config.toml
arch = "fnet"
model = "image classifier"
train_examples = 195000
image_size = 48
crop_scale_min = 1
translate = 0.06
norm_position = "pre"
layers = 6
width = 160
loss = "binary_cross_entropy"
optimizer = "soap"
beta2 = 0.95
grad_clip = 5.0
batch_size = 64
warmup_steps = 2000
Rows from block 3 of a small image classifier, named by matrix and row number. Rows with one number belong to one neuron. Each number is 128 + 24 x the weight over its row's rms, rounded and kept within 0 to 255. All counts start at 0. Numbers have three digits each.
After each neuron's rows are labels from the 100 images, of 14976, where the neuron reaches its highest value: "strongest on" is what is common among them. Only what is clearly more common there than usual is listed. The data: photos of arthropod specimens (BIOSCAN-5M).
# fc1: MLP up (model.blocks.3.mlp.fc1.weight, 640x160), inputs 0-159
# fc2: MLP down (model.blocks.3.mlp.fc2.weight, 160x640, transposed), outputs 0-159

fc1.563:126114110134127159108120198159109126107104146111146134093117128063142111136127109133110134088112099154143103140170150118135131148132157139134123144121091159143156137105090107129106166147130136142151129127143162090109120120115113139164122170166147131116131106129132083197177141165171112131171107097129114143164094141141074128090123128138119128145119136102117139108148116103112123136155080143129136142167127161097177108110149101129125166145173135181140087154108131131139133121125131
fc2.563:143129150109089126147113090150122133128106131158108122130127093148135134137116125127120100094128077114106118109096157103168125095107132146131164064094113158124106116062129124073136133118126139142121132117183146152081109119105124142102121106151123117133116145107149103125099138146178157143130123105151097116117140097139142154141156140120170107114166155130111163130169123097139131109129084121113170111114138153182136120128143123092142120127113168160080182109154161109094163128129163
strongest on: order Lepidoptera

fc1.347:126108143194133156173082165112153099126155127153118136130127112106082089109168166112156109116113166168111123127168131114127110120133107103114128152094120117112138137166083112129163154138115124124106116119124143162129138087137167167087156148138177128098111157089129137141111082067093151140096135163121126162118129147136110098115146144136129114121123116157087120159157117129114134112148114135159177105157112108108133127138099155164128147109077146127145105122168113136106137146140149
fc2.347:097130127101160131144105142138112113154136116152087128119121147105128101109123133110109100174092136117120111100122124099088146153123093160192133123105148110109117130085128123158104139132173124162104115121123118123110104121072108158125112114105147072132134119135146107152152136117125146073184125135136149086117152117128129208120146152134111133082127181081129079134171176122117110147096113167085171144100117129121119130127161145128136106136114143132142119124091136149124136123105134
strongest on: order Diptera

fc1.614:122124116146139184120141128137139162130093128136124153158139159130138128143154101150136139176107121163139137106184132116129068190165125081134129103077129088149120181135136135151115082131092157134131128131120131108125099151123095153131143144132103143147130078107140112102118167089143092146124145130147146131148134119123146112165130098106125094129099117172147071135143129147098097131122114158168148109120108142163107086157130143089134105154187115153153111139108133104146154120139130
fc2.614:130120158094132111096149081135150128144123107139151136150146127134147135116095115125112135087111114118136138171105108094131108120149106177140084119123110138101116111135125137119161150142127097166140133165180160113139147135057135117122087103154163089110172136131111167138139102141137136148144129117113114141100145148082136121079152133175111093144170134072119097107122099117146130113141129090110112075141172106159134144110137131148111101113114125078104112136159110148093154099156157
strongest on: order Lepidoptera

fc1.477:156155142106141103140110175127134132090146081124154158124112173133162121138110087186113157120145114153135126133171121138115121142123128118110117147118162120146113130131165120111106180128142151129144155194123096157115126158117140119142123148128148139083140135157104141119107168132071108118108098112127092159139155093130137157113134093145117143158123118112120155131106131100126141132138138109165079151070163145109124111164121183155122097160165101170129122098097159110161117151110122
fc2.477:106141110160132126112113137127184121136167166100086123106179118128135151164071152088145135161113139137136138145144097126155128126112098121151130129172143117118189137135080120130097115083128164139092174133094150086137101127118081171130146165138140118115126118146139167106191084146115112123163103125101147107121138131107092101137141142139121107141145143125142107128109131151127134091120142096116130127132145142126107110074138101070118141105111146122144121133143115123184111089139139
strongest on: order Diptera

fc1.475:093121153156164172178143110122095121122139180125125158140123136113113170125139121135130146122098139103148114121144059104098098091111110105108106115121110144116126101161133151116142125143117153140131113096111133117128148136123133165129140100162124135120103115124144119132141190113192122130120126120091139124144164153119106162085123122093140141169108141129129128111116120100159142138125132087127134080136127141094146111083107150107146113176137178134107144180196117145156153129186115
fc2.475:113077088125144134117121126118111139116106117157138182153126096132157101124164110121111088145138077126107115129144099076162172118140140125158127130125100121168171119166130132103121112175116112153110127140123161097151137094147111149120136099120125181107165115120089137149132168135103089131127107094143160130126105123154130111134133106152105141125181127106092154155148105140103128105118158117149127137114107138116089085114176131091107100115079124123117106102115107118104060149101127
strongest on: order Diptera

fc1.556:114127100132071155125086105142178120195106092092119118079121165125117142155112122149143104076097114181115134128157082154176183135128111108136122098093099143122130107178138132127115147117153116144122094144115139148129114134153091144117103138122123091165117136134081131098140128103107090172131170111152131100124115106093118133143134120124100143087121142085128118160124139127162127133099138144118160138131089101118137145093079144135109121156123126133154100131136089139121131148121114
fc2.556:161122147151119118101146099159145151130136106169141126148155115169142109129128113129101118186106137125160167152093121138118142152090086138122164148155130172094095107143144120139124103143110165089145151140156178095102161143128163170125147089144111124136162124123116159087114099104140136117136115135132102134110135081125091154100135136127087130150159138163113098120188113141117132115144095136113121143162134126162077131118133097111144113093120156138093141135160135116063106122125166
strongest on: order Coleoptera; order Lepidoptera

fc1.231:111149138109141135184153113152169093130132127132090139101174133146109118117095112124118120129167133111165146133132082110110132133103157120094130078115096111137158139108133120096141104144120156147127113141135135150140138155162140094083083176145167115172120095137093122155157145116132118151110110067146155117134096161076136163110135106148080135124104154121157160091123136102140123111088129097132165139123130104143112145128156187131140087115150100134124155132123115159131086103142127
fc2.231:116136107135156120130119118177141115145136144117151110108129128177122156134169091163122139173131113114144141141129127152149119117154118165133134149112162133160136090129080149131149118113166129131167142131152162108145124137158098141108116147138168186170119135106056128125084137125181140061131124142132164131130131110147127098118176154112105116111140125118122109155140116134147103156105123104093138168079132158143133110114087100105142124146151165102149140088116141104150127160141184
strongest on: order Coleoptera

fc1.244:153116138121134186103124150199121081183090157131136134104150151190132136139129107102125069145087136129117128142145120110124134152131162129194101111131105152108161102135128151139100121134121105136137142145138125146154157123125142109130093187117105156134133126106113108127116111133110091098111160148139130152119096112144133135169101111129139158113131110132132135147144144123117103144122101145101184111163151102111112143068105118167113129158116198105137129086128131139107153127118131
fc2.244:110148164109105109134122115140122107128083131104113122123113112109110140119174127106132173146203128164100161124167140099148088128080112108114140142090137125098126151174121113102190118140137138163107109104128132130135140122135119168154153110156115169130106107178102167132144126097119133124131113109151122160179132122122138069119123156120110134122119117163143120100136140107091148115148172107106115105106080080132132110130156155144112146145130099106100128148168143077100145152129114
strongest on: order Hemiptera

fc1.191:129094127139173127144124118116116155105125111161059104094151121114118130165139144100136075097149082126149158127167111117110107106102139155125110104136145176152095086089129125144152146118123163120102137169166111186146076144111148140150124134118089132110143126149085095111132092152118120125138144159128150120137149111140133141177160143084105091120119118122141145113156134149160154099121092089154141133099126115120115139110156131124128149100118139151117160155077104145118165115149097
fc2.191:113133155137052135098139119121138140127148084141127139127108105115106099150133134157103115169102182107131101103123160154109152109143109157120160131111115121090132113092130100131138085153118090138145070093127155079139129127130184090133082076135170114131115145137099168156108133085118128104118150119099149151095135139117106123106101169130138086129163153099138121148113126157088145139104185117091153158127153124141128135123117134108122101112110124135149120121131139122144108077117130
strongest on: order Hymenoptera; family Mymaridae

fc1.170:139127155124154130086163144135100123122143178146124116153108116121138157119123094127144159153124114129118164156135157138137132104134101148128140173150107117126092165076089109142137091128113132125104138111116140093127120155118116093143139140122169125065128133108082103115170164091169129130135073122128131145158112144178072184171132115139143136127079175163140117123119115126100159134140139147162082104096106125131134131150145146099107126150128117150099098168120113126150139168109120
fc2.170:119122135173152136100158118184147139136105115142141104203142148119139129128125087130133118121159118143116128106153138103115127119130094130121180114085106142101145123156119125100121157121142132144132101115158083138130108148126160144106077117186126142077129190118147128161130116131090128143113171113152095130110126130114165106127171132134077149126157091143129118131126154127091126177112140090133123127160124143146125110121128170124154075140126158167157128148134167127089114161166140
strongest on: order Lepidoptera

fc1.306:120101091144072135152145132175147131137136121133111139133113088097172094097103100138121090129136094106102128130097120113105129127110121100145145131134088133099139117107140122139115184128082114154123110131070141130138128106128102119112129179082168145138135130137101171139116164112131095123121119130095140077144149090142185118131125103175123128146120136120104118096154114097118124119124127100168108120099110084122160092129158138146106153134138148144115193141110091151125073137154116
fc2.306:120127140144135140162108138133078113156115145135140086171150196098105148131148138146127185142107134122113133133135145127184105125162140164169101114128130129114085123159085061134131116118146148111142090139125109141137142150125133149127104117125118129130143169142140100124110133163173150128116137109164129159135126102133149106153135089145093087117092111087130110167125094128116112160113175137130127196097126141144111128142110097119168146157096113106125122102131161138163114155168153
strongest on: class Collembola

fc1.110:123105161119157121143132142099066126090128176105070111124139121136140186122125156130141124122094154153146113157141136106117142143101146130163122112099150148175087171099134160147138111147166116132148153135118142145155146144097155134099135078106079132055115141079137088129111153166144124102152139150121118120125148114069148122149128099120139114138116132109097139131163109164108153111103110080130159111132137109139141129151149131115144102121130129157147135127127163099147180114136116
fc2.110:131142089154141135125145132163104126114134168179164136084121165108125110181176085100123146100163134084112080131131176137175118126157125146113127133112069091076138118145135096103108168131129123169163145111113123126122130114098087127089132102144131124124115168149128127128126105125140185131112132110118122153116114105161122104148127138137108132159146146113176085116100151138141128140150178120149123127115134137139129125119165135120116111119150183115118106154118115146104121193114115
strongest on: order Hymenoptera

fc1.312:133171118142103146130156119136114143107120166170123104143147089127116163127154114099132100162134144127175143117111140109168162157145111160157134103170137124130174163118082127117135127104144122091117109094147155095094124147106113104128174121143125102117119147143108102143171120135161130146146148125088168105135138141122154109138125125087167119107113125123085097121152100132111161128135101118133161143177078150139157122146100115076137143086122130125130150176113100102110192125138090
fc2.312:144094170137140096117128118142149116126146136124128122100137156109169155131118098098146165099138143155140165079147104164103149118129136099105110162154183126113128128123186137140066112126114151110129131196091103107176119111110121141136118169142145158109111131137120126117105179131100088133136087160154106175144130105067105131115157113157103153160176117116130136141107136146156144127115102095172110129121120168110112120123116137108132134147123118139167140106158114135138094144149133
strongest on: order Diptera

fc1.250:151125123156156119133138123093096134123125147168157153075113143139085128147172098162155108114135140139135182135054164123131097155117121104106126173108113143093114196139164097083094140107108128162099125150106146130136124134131093121134143138141141168145128136125109135138116129155115150126142123150123092144170111138115092156140107146137078115152141160135121126144135101185098124106162104090137179122126151122102172141097139147159103088096120131118117111153147121120102131120132132
fc2.250:119149171152116151133149148160082154128170117129141109133145143169167145131135151139182119135101107158135099112122088137106165149162129134166141122117105139156108104137129108138110155147169082076119130150082114124132136145117104167146185092118106133096162113115101112122094092149158104116139132157164140115153076118103146100106102139156145139131154116142100102162118128126103128127092120100127093099152105155145089106128128139105143174136157142137121102165091113114100161147131119
strongest on: order Diptera

fc1.534:164106134121130142104142127139137126161067131111135118122105160105132097142138188138139123126183156141152116132101161124161126133104121127157129097168183162125185126103142112121112093148141097121128137148076132147157168134192109138138123134136112092142141127111165157166150130155125140139179114133169128171120161146110155120127134138132125177141126128106099149119140100143136118149121153145116176140097139110142140092126073166176136110097136125113130110096118129090125091127118145
fc2.534:093103144113156088126105152139130114100129137110126125152146085087139108098175107148115139134093122124103163126174124140151150109142125134113123128063148100088127155171118112118104151120118133134098106110144135088093113159047137150084122117137129152099131114127135101122151108119167132111099162134114143134153107120159104137114113195111114137108092096157124079137116181126139147141125119135136103128116136151136148166131157152122131108115094082174149119141123133162105176123128111
strongest on: order Lepidoptera

fc1.152:123143114147155169077132122178122121108133129131150122156110161088124112167114109081144169134141138102069154142102084092108122104148128083136162143162138137160129137132147134150128164173127104082155131157127124158121105081171091152136111142159138118157107143137088108144141151132112102165130120149133138162144123127143126126145106103147158150158103107059149114119147099121151140113116123120121121141102123133175132132097175114129127109120130117095128134162181153098158155149125133
fc2.152:112093114096094139149100125139110114129148106133101129120090118141105147145154162129154143062150140133164126127131145135111132165125171173112121180087142143135180099101115085123111152170129163141133109108148109116095144161156178117131192139094098117132120128113101153107145104125123140140125125149125158132144147145100147114165109091088117103128120125126121155089136146130089093064139118128118133132105129113099140144114142165155128151189102109128140091137105121137146156114140087
strongest on: order Psocodea

fc1.255:111153134134158110142162103139102125155162139127140139105123131118155133145083102156158099137103147132164115137118163144158148090155128124111151119153109162117150162132128130086146121109114167146113123107158097153121184113124160093170127149112117137130182119103174082107102154104160136145136106135178126132145148095104083118168085130131142096138142137101155102105113108155086092088119087135132153087143147163133127102114141141176142107158122114096125137141131116097160109135143092
fc2.255:124186176099129155142120157132136147105095129100142131135131114150141090118134146090184127146132155129084126157089077168078145164129102139125141145130091130134093112105173137176139174122174108132148184130120154139148129104132127111151130145163111140120103153126149155152132075120110116121151131109104126149093146126123177102172118097121087110128135161105130150159144131116105125139157156112121128136096081123157133166111141134146145132151087094115131120144123144106116129135128082
strongest on: order Diptera

fc1.420:142129129127180092142194106144118139126087138134172178134130145123156162149124132101137143118136113130174119124141116104141094160087156109126169151087123142179150151049098146119168128120123136118081131140078120131144101139138115114137139119091093100088132124116134130122142140120156163092127128167122133129101146106147151134148113111132129130113140150124149102126118152126092109118096107107138097118115102117162163114101107132173115177112112146169087121139136105131145133153081101
fc2.420:134137130151100119162122167174136107121118129124107130097152084125184112119132102147103129120146110108104093162124149133135125141099134146096154110149147071122097067154153132146094126146150100127144131154135143084132113120118149154091124127109157130131171156163163107102157102133103128157151136134130073183127085129117174118128116098179138134139113125120102133155126141173132137157137134163123137155135139109085124134143167075105171112119145110099112115128121126131111138124195129
strongest on: order Hemiptera

fc1.78:150174136124140136132137161138106167157165133134140106109124124135150152160082088136174133164115113146160120128108109090167128089143135136110148119160131173134166145169134103131150135067115183126125099130092127107136127120109116119129108122140137145143165088165170128127154130131113154116110103147189133147137165113112107085124089145117126111144137122091171140119153156162141128128115137128101092068115135171113126119129157158126129097129129077104103167115098122117162127135102106
fc2.78:117151143106114160149147103139123105133153139104100135116143093136137113138092141070156142169141157133149134122170110146098164142094115138114122128145133098115121109125139158175086129112134145099091160098142167119139182112131129082164133162111102115102103146112156109150121108091196109148106111158119094146076138106114157132113158093115140071100139149088102109135129114125134122122117098130113142095086106105131112164134122086159101152142114119124139103124091124102124094149107106
strongest on: order Diptera; family Muscidae

fc1.176:123138130108147121099133130135125133158108106168126116106162118150150098089145185128113112120139102131091137154144140147089103130116123138145109120125146135124106114149121141192134157143124134136154105110099136145131115130093145124122163125143118121108148132109163136134151162129129113141117153127116121108134114108122171168184102093148149129178091153116127098131121067167136099097168152147134130113144207108129147124110139115139109202134140110177115198146106152130122146171111105
fc2.176:092164131156108147102116123138138151104144116141130113077115122165161153181153109130117141112116145133144102137145094135164133142130122141128126164154149108130115139124121143151170076123071100131177143131137128165111134081163091148123139140146143110122142210135164121098131128104138195117144111170118152104127108107134109138107112130146076123153095106125178155155162102108131140130108148124131107119121102109167147105153126135135141110150100108130108166146101118085104094149113115
strongest on: class Collembola

fc1.537:149127149121122132116146066134137132123132162086117121156153163138130170160096153140108166121123106107124146159133152174113146115095143131124105140163135168119146131188141108137125113127127110122133075155131141112156108111126138154127153130105118174195133113080152130136092161151112145159112136071150124162125121117134169079122107109134145106119114135126107100143095175102096099152136149090167081100169123124157128169150098143155116139131148128124126094141137114108151104130113112
fc2.537:115100108112107151093113114140145101130086130138177145101119120103134131119121137123133100146164093148170172115114146145120139097143084118118130140112139112099118111115161120125176118137132121150159163134126157149090150114139118128112106106101155125130106110141139112141111118112131115146131140190111125054085141142064106142173155122148154092136106139108104141161128096116115123093133135101130144141125087133168135131117080124121186114165082120122129150133134183129183168112134102
strongest on: order Hymenoptera

fc1.501:102089117114114133138114117115091080144105106159124123131111153128107107094141104128103131127139104144086108162112136079161142112120175114147136117151110133139130104117125116141108125120133127145172135177131111091142092096120077109131134123105073123095144102176096147143131125173111127126109119111127155184151157113146171144103127107170150119137154130117123069074118159142126127124110144147158164143158168092110093150127102140088138104157101116141132162122138124147134175169128115
fc2.501:177151147151084148117120133130161106105118168087094136118141130109138179131120128153147096105166124122149101116133085105160121131155102134125138114106148123141157150155140131140168092123105163149128147076131134168108141125151145167168134136185116120158125171135116169090107154117140127104110109162149125111164077110160122113148112115185088136174108133125126114132168144098160137150131137124156119144124179075111126123130134125114113122124146159093091097148143147143119128110137105
strongest on: class Collembola

fc1.215:128154134135087149190105124156183122143139130136123145129118087122138089099149100115118101110118129114157157123109110120111123139117141134119129131094101166104127109130137136150137161114091121154118098129121165125144155083128149159100145173110154140119127129157134138151149154134107114169132113111140162099150145126102186125122118092171136141189125102089147090088145143084153135148107116143159157146128134085134111124122144136112122172096160160125128153177131081184129082133125122
fc2.215:102127118150151129150096124113112096150109161141141147160139179118133138131149103162129145125104112136102115165175152124163114173163131166146136130139122122109131131153082080136126116099125127099111133121102142120130114134138108137100111148144106148133121189105112126145115165157138144103066139079166132116128161090134142108145143119139103110173127161071104125150155106120132116133121187132117124178080124139132111105101109106157157163141121116096140111089133163113142131177167153
strongest on: order Coleoptera

fc1.458:155132145181157125114120092174104134148126110130114146136126121087126092096085111155145135117123131146111094089148137095138098083162134174115147145158152174121156160114137103089129136125098157146147129120150109123141157139109154111155096095132114108136146155094158114081095160187105150149133099096151171132142166113096111122112091094142136153097161143119145119093107105157087117124126100110105145108155123140094145118108140138146117108124158135095148150142136120134139120192121129
fc2.458:118157115116102122129132164112126121136155146102115148134091128144142087119098135106102142123138186136126135127131126192138156135134121100128097125134118149117135130141126126143142133147115143152134102154131146088165090131138169148135141145140138115102107150130129128115148123119097082080131140148179144139129124141139158117154179141078180131133124164106108171144157126085114164173127122144140116139121132146153180163090204120099169160116134122127141176156116124136054119114141122
strongest on: order Diptera; family Muscidae

fc1.583:127151104085159082151140094114160097139133126169144119126089099156095145137124133172144129090102132143149173137122121126135137140174108167138150153137136136139123091145103151127147141112160145125100075123147137127114104135089153098145077150128171106157093153138087118111149181121114154118130120102142091141126153140156118148136102121129168110102143103123151109136124089138118148064122103083083149123167137137154123146127108106127133069158147128140103144151144132117106085102119131
fc2.583:141113129136128163126125095141173172096120141095084118150100137156140097143125143117160117117179139079153097087129085127121152103115161118106141129111169162152100122071130104150086115140129123139118153144123161119150145130131121111147095103098126080119161156131167120132118082166123148154154146132125114099156135135127136126141151135107116146087118094114148103120151143099094144128095152131114101144108106119109101153137124159159100116159177120125117108132204078139122097110131137
strongest on: order Hymenoptera

fc1.578:100142090099124170072089151130095085107138111137136103119118116128154100091125159106130120155113139113106120163116163100120093137111119085098144115146117148104155164117113119139141153146121158151135131159104131097139134125114147123090089105121107128132157120103113178172140132145124169137099143120106168084143144088120177139181134130163111132144125117146110094130096154088129146112155143111150134122116132092118118116080160109192145170136119102130104140137144132096161085108107113
fc2.578:122139142144093142096145088127149138129105168144138137120150130134158120126121127097145118078156160140128082107114115142133147120132125141125141084129138065092140124142168109124156084169102078092119108125122143159105109095178129141153125167138165117081157176106126100094105152164225154155190097133124136113150105143120133140118115134109111134127090119142149151148146120100144138121131142095108122146125119127078136136151113116137124120117103146134130171149130126113115153135129109
strongest on: order Hemiptera

fc1.523:087096093118104120129155115113135120109106120123131122133130097143100160164148098113101105116126185060161159125144135163110124135098114120132139155121115105119129150128122119188101127125139139148178098147140154119159126152120114176141140118127105132145112162155161131152116134132115117117133167091100147190121112161188113090161144109142135151126149183097133105104134105101110138138160117165163099167147096100118111159082149131113137162136143132132132156108089114145136116148157143
fc2.523:130129111121119155157126136119065123182185114174112109134118138098117110143065128143138109135111161165173113119100147139170117119112149150100115102138158125074108141137139101090095143128101148154120125147102135144175139139091151121193108143117134110157137129130160134129109111150107108135126112142118122110113168148136124187114170116085109118117121112119127134160156139133084130136090116157123117080103140125143134112138099099182133128181142143110139121118078117143120108149133133
strongest on: order Diptera

fc1.56:132101137108098124140122079121116152128122138126117093148116140097136116187110134140109147110096104129134108118126159102115126137088150160107151106167118160148124112155094169116125073104093103058129146131127139115150123135148161126131172166144133181126116111070123130107126136123103142106078103094125077112113170079185154129131142133145127160131132178121122104098116174146119086126133088099104144114111120135167108126129107125155149122124148135149135127126152155142121084128126123
fc2.56:130148107093162140112092142092078140116113105110107152101120156111112132129136152106138147082209099101141108106122128114130151123139114094149116141130127129086113116112149093127183145156145099141180154132093103116114127119126121123126127126087134176133112111111113178136119122120134148173130116168157144098122110121142097167169109105115111125141139137127133124143117109084136132122152157160150105171100119119094167143110145155166089156168122099105141102118136096115156166080134110
strongest on: order Hymenoptera

fc1.181:169174140130166139115150151110144115129078101100114110101124138147134127157158112101184131167119152137093111128100121107116146137160114134143170121139136131096112111118143160135112138147143156163156102123159111170101122118133128116095096124164157065128069151153122116130143121128116129127111133111124128140149157065124128128138172140126156111135128111145132154151107135140090109072148117095116120178124100158131138117081145059115084148137130093158088124113124091141136146115136140
fc2.181:125128122132146122083123131140120136124140127157142113150186127131103165128100133145112125119139119134202085131142174156090097107157125136091110093135118140162168142162111109114126155148137142138126135101105123103123125113128145112144162141088126116133185093104110126137114151109144125063149111165134135092136121098107099111129136107144108130052095145152137166089125135174110160129143100117158132126176154088122122130087126170152144139133110142134169138147100125107092121103098121
strongest on: order Hemiptera; family Cicadellidae

fc1.37:164113102104108120110103158110127093121108140113122136148121125139134156140144109149106135103130088158114143180148132099158138133133091114139103096182128168122134121144153125176148111092139137129128104170122148145165147148100117099130103146098096134104210158141107112133169158124150105159141125160105174121126154113165129144084118112132103125110109124125135143155107111106132127109139119142149141200136132110179125109104115137134095117128066124161094130103085159142157103124119122
fc2.37:110146145139100119135154102152160140166131110116167141186144149116138106141123154078109142104122124104148124124131142160135166129137129124127076099096136104124123130132102159123106126177125093113096152133076149122100124126174154166106123143151135117128178112155175114123149084085129187117118127195142117109103107126121132135121132168122143124109099130083127127121123159179135142117092128092111093107146120109135070134121153112100136115102178123132165108160145119156127139109131150
strongest on: order Coleoptera

fc1.422:193152101142164103123145110140127132109162124128113123137145116155124156132123120105163127120182081137164118130151132162164105139120107137113113125127146167139146160127107134146134143093114131095125135144119152130117069134164101100116145146114136146124101140166123121120132113183127139160117143141144159122164124136163170149145112110158125089149159114052146152162157136157175105141133105181121135135139105147132160105142089130162149135130120133132109143160143147205111167129106144
fc2.422:155117151118098120111134140142153141131134116107138105132086142142109091152119105117112104193151148135133150141129151140109120080138123152080162099130103141140160109165159172154098107147150115124132094095155133101178165110168172156143110094091133153101159106139127153104112118131142117155138125119100123138102145133109115131110097151123146081135142142137137107112116109143103146171104177111122153191169132108122151091079162086108102159149116097126133165133162134108134117125141120
strongest on: order Lepidoptera