A small image classifier, trained from scratch.
Model: norm layernorm, patch size [4, 4], layers 6.
Data: trained on photos of arthropod specimens (BIOSCAN-5M), 195000 training examples.
Rows from block 2 of a small image classifier, named by matrix and row number. Rows with one number belong to one neuron. Each number is 500 + 40 x the weight over its row's rms, rounded and kept within 0 to 999. All counts start at 0. Numbers have three digits each.
After each neuron's rows are labels from the 100 images, of 14976, where the neuron reaches its highest value: "responds to" is what is common among them. Only what is clearly more common there than usual is listed. The data: photos of arthropod specimens (BIOSCAN-5M).
# fc1: MLP up (model.blocks.2.mlp.fc1.weight, 640x160), inputs 54-107
# fc2: MLP down (model.blocks.2.mlp.fc2.weight, 160x640, transposed), outputs 54-107

fc1.271:497459486487569438517521545503484481542509500513523466498540540505562466512573457516461532474478496528568440493486519514456514470488619560538443500510428516491516
fc2.271:450559553529467506481487476507534556443465528493472511487537560552434584569524575524515501496416562507450527489533460496513483493534537545447558494506577482552508
responds to: order Hymenoptera

fc1.545:473567513478516526524541535426507586476507575548494520496450421499496436526483553482511591482465506425528484481480539523485507584523461440545499480503516519514506
fc2.545:509524559492447560488501439498515590530456438476464467499522483482504562492536440541546433514526535583516570534498481549547543443490534497447508574456448445559497
responds to: order Hymenoptera

fc1.415:566561506461525486467456556537439508531509491500477493538471522505524547398494555546525552473555475595557521504527519462482455499488495488500493476445574477452514
fc2.415:541456512522509494493490479458496498469452473520513516505479563457521488538481565468503467537478511491470517507463460574461494439516498532556580534588448552462455
responds to: order Hemiptera

fc1.137:505491485470462520562510510517435563414515423502501470480472524480531470457527508582489517485480533561520467481487528474483546468455533544480497533515535526516535
fc2.137:474517550438526455455513460486603489550458540504502496483462505503506518571517520454454521480515523491529532450487465535555438446463556473476469518461462491580481
responds to: order Hymenoptera

fc1.423:505487489551522545501498509478512519538421540527491444523476463527518463537577475500533525582470545558506484518451482496550520513533518498489429500437529489483452
fc2.423:570422483530533537544444554487448435525540456495494473449538579484531555496522511484467506465546515432496462514533498475453601581500485538483523455557560488527570
responds to: order Diptera

fc1.134:459445497487560455527440555555554475568600493510521547550541498506524535527539545436513517497496565495516474482528571396491460459433459526449572454533463507475477
fc2.134:520539494442441424457461476473446526501492473560493561526512508483501494507478458454493467459491457505502477509440515567510504547512525509569491546464477513534550
responds to: order Lepidoptera

fc1.183:499531539482483536585482473457539526456474581454485483529561487531525450455495523497523505533538457529502469507457581475500551484427491465513496544433539520512528
fc2.183:551472491476494479494503523528535459493483449513512466504519465525595492487559490496522543510500633479496508505510406499563516492481526514531516466533479502592496
responds to: order Coleoptera

fc1.569:489497520523455491549553486548569467503529492517514537511508492496514555544485513529504479421547493521481513435487414490542454520467533535494467471515536485455506
fc2.569:490590520480492471530505530483463524460522492500503440572494569530497538521483520425517603598594554508576479534475557541548514456496519524520539446453400503493506
responds to: order Coleoptera; family Throscidae

fc1.566:529486487531523501518515453569476531417513463450546487507566458474580553499505583509584455433492533520487513513513477553514547600458557470476440523497473534555518
fc2.566:471497486558464548431433505511539500425522511407500519521522506494493472489469557467456516512497497537457510638554511541534525574533456485448588516513512494407483
responds to: order Hymenoptera

fc1.426:481444494512470504437450478490480507515526461539463520547529512458497499558543457566544438452594472483605525463436511521552484428470480488537509508539423536496503
fc2.426:477497501543525511536497448570530561502451467477555497510520507446415563430412499506458482493479502522482533512550455501414543535577495537489549504474572514491473
responds to: order Hymenoptera

fc1.338:464436501463494475512524530516482430501468509560489475486465508528488538481480509543450475508426537496505518527438516534457435512512518570434465507508531538503466
fc2.338:525528581574480542523443382484499516479501536437567528493485490509508533531511481538465478490503539542527512418517548424517565494544499416494516532452585541503482
responds to: order Coleoptera

fc1.57:465517509515439464523541467567474415499490423464542448496418506537463480498529494551494455414510476471525558566461498454528421509520544501485432501516456492468518
fc2.57:557493566431536447501419552492596552523531510523477566549549482499508483533509512521482479549507502584501475443552479481461469462450458531477471486464508531499523
responds to: order Hemiptera

fc1.220:468509512542461538457588509445440497450549486499562479453451543454578501561497550529547588427517466518544539470459515468529464504458483444528471558464542544500556
fc2.220:465528505486483485550437517492485513505483468550451443580452502516476482454626560520500436506570523481480487497502421515419559529502474487514481536493505552520564
responds to: order Coleoptera

fc1.612:493458510521411497516448520531576501543491493522506503537510464481501513483456507456494478476423556545561523461569491542582529554481502560526464434611546442499484
fc2.612:505546502475577524482503550476489496445531449529444462432586492560557476540467506507492517466500441479493516436425503448507507494550566472506487607448498598554476
responds to: order Lepidoptera

fc1.297:438561481480508527525462616469517537505545505526453470501525485523454494539507484480480511544603529488516501503561528446493468515554463461482429516523460489505466
fc2.297:595459531457507480498483446486463455458438534411466504549507477532479494539526576445571512575468522543476489530458448559504496438466565521552514471531504554459522
responds to: order Lepidoptera

fc1.222:511517497500524480512494506516561534518524450538488532526511536516458541484478487492418564471517457426516535515464555495506520585535515485538516512529479492472490
fc2.222:521519566516473533458513526478477502498474518480485435488539492450472539432498506509562416528516540605500550489476487558518559403551470474515503491469539472500552
responds to: order Hymenoptera

fc1.445:487567411501523506516547448466435617538468527443487507510467501461561557485457512540513493477452500478428569595495527522531535535400569528490528526474508498493436
fc2.445:440489467424445527512532529538499441650513472476478505556549539488518445518464527517424526471512512504459538543517450528442523534495444421459527586486521481449480
responds to: order Hemiptera

fc1.634:512484438526461536467523536534469512547507415487522478439574544449504531516519488498459487437500524462452449519431417476515560446515515569430515486520431455547534
fc2.634:453588568477447390525551509501556466487479493520514580571532491472473574493482532442461496572505432454565536517468478478488528554540467541521485556573558524502504
responds to: order Coleoptera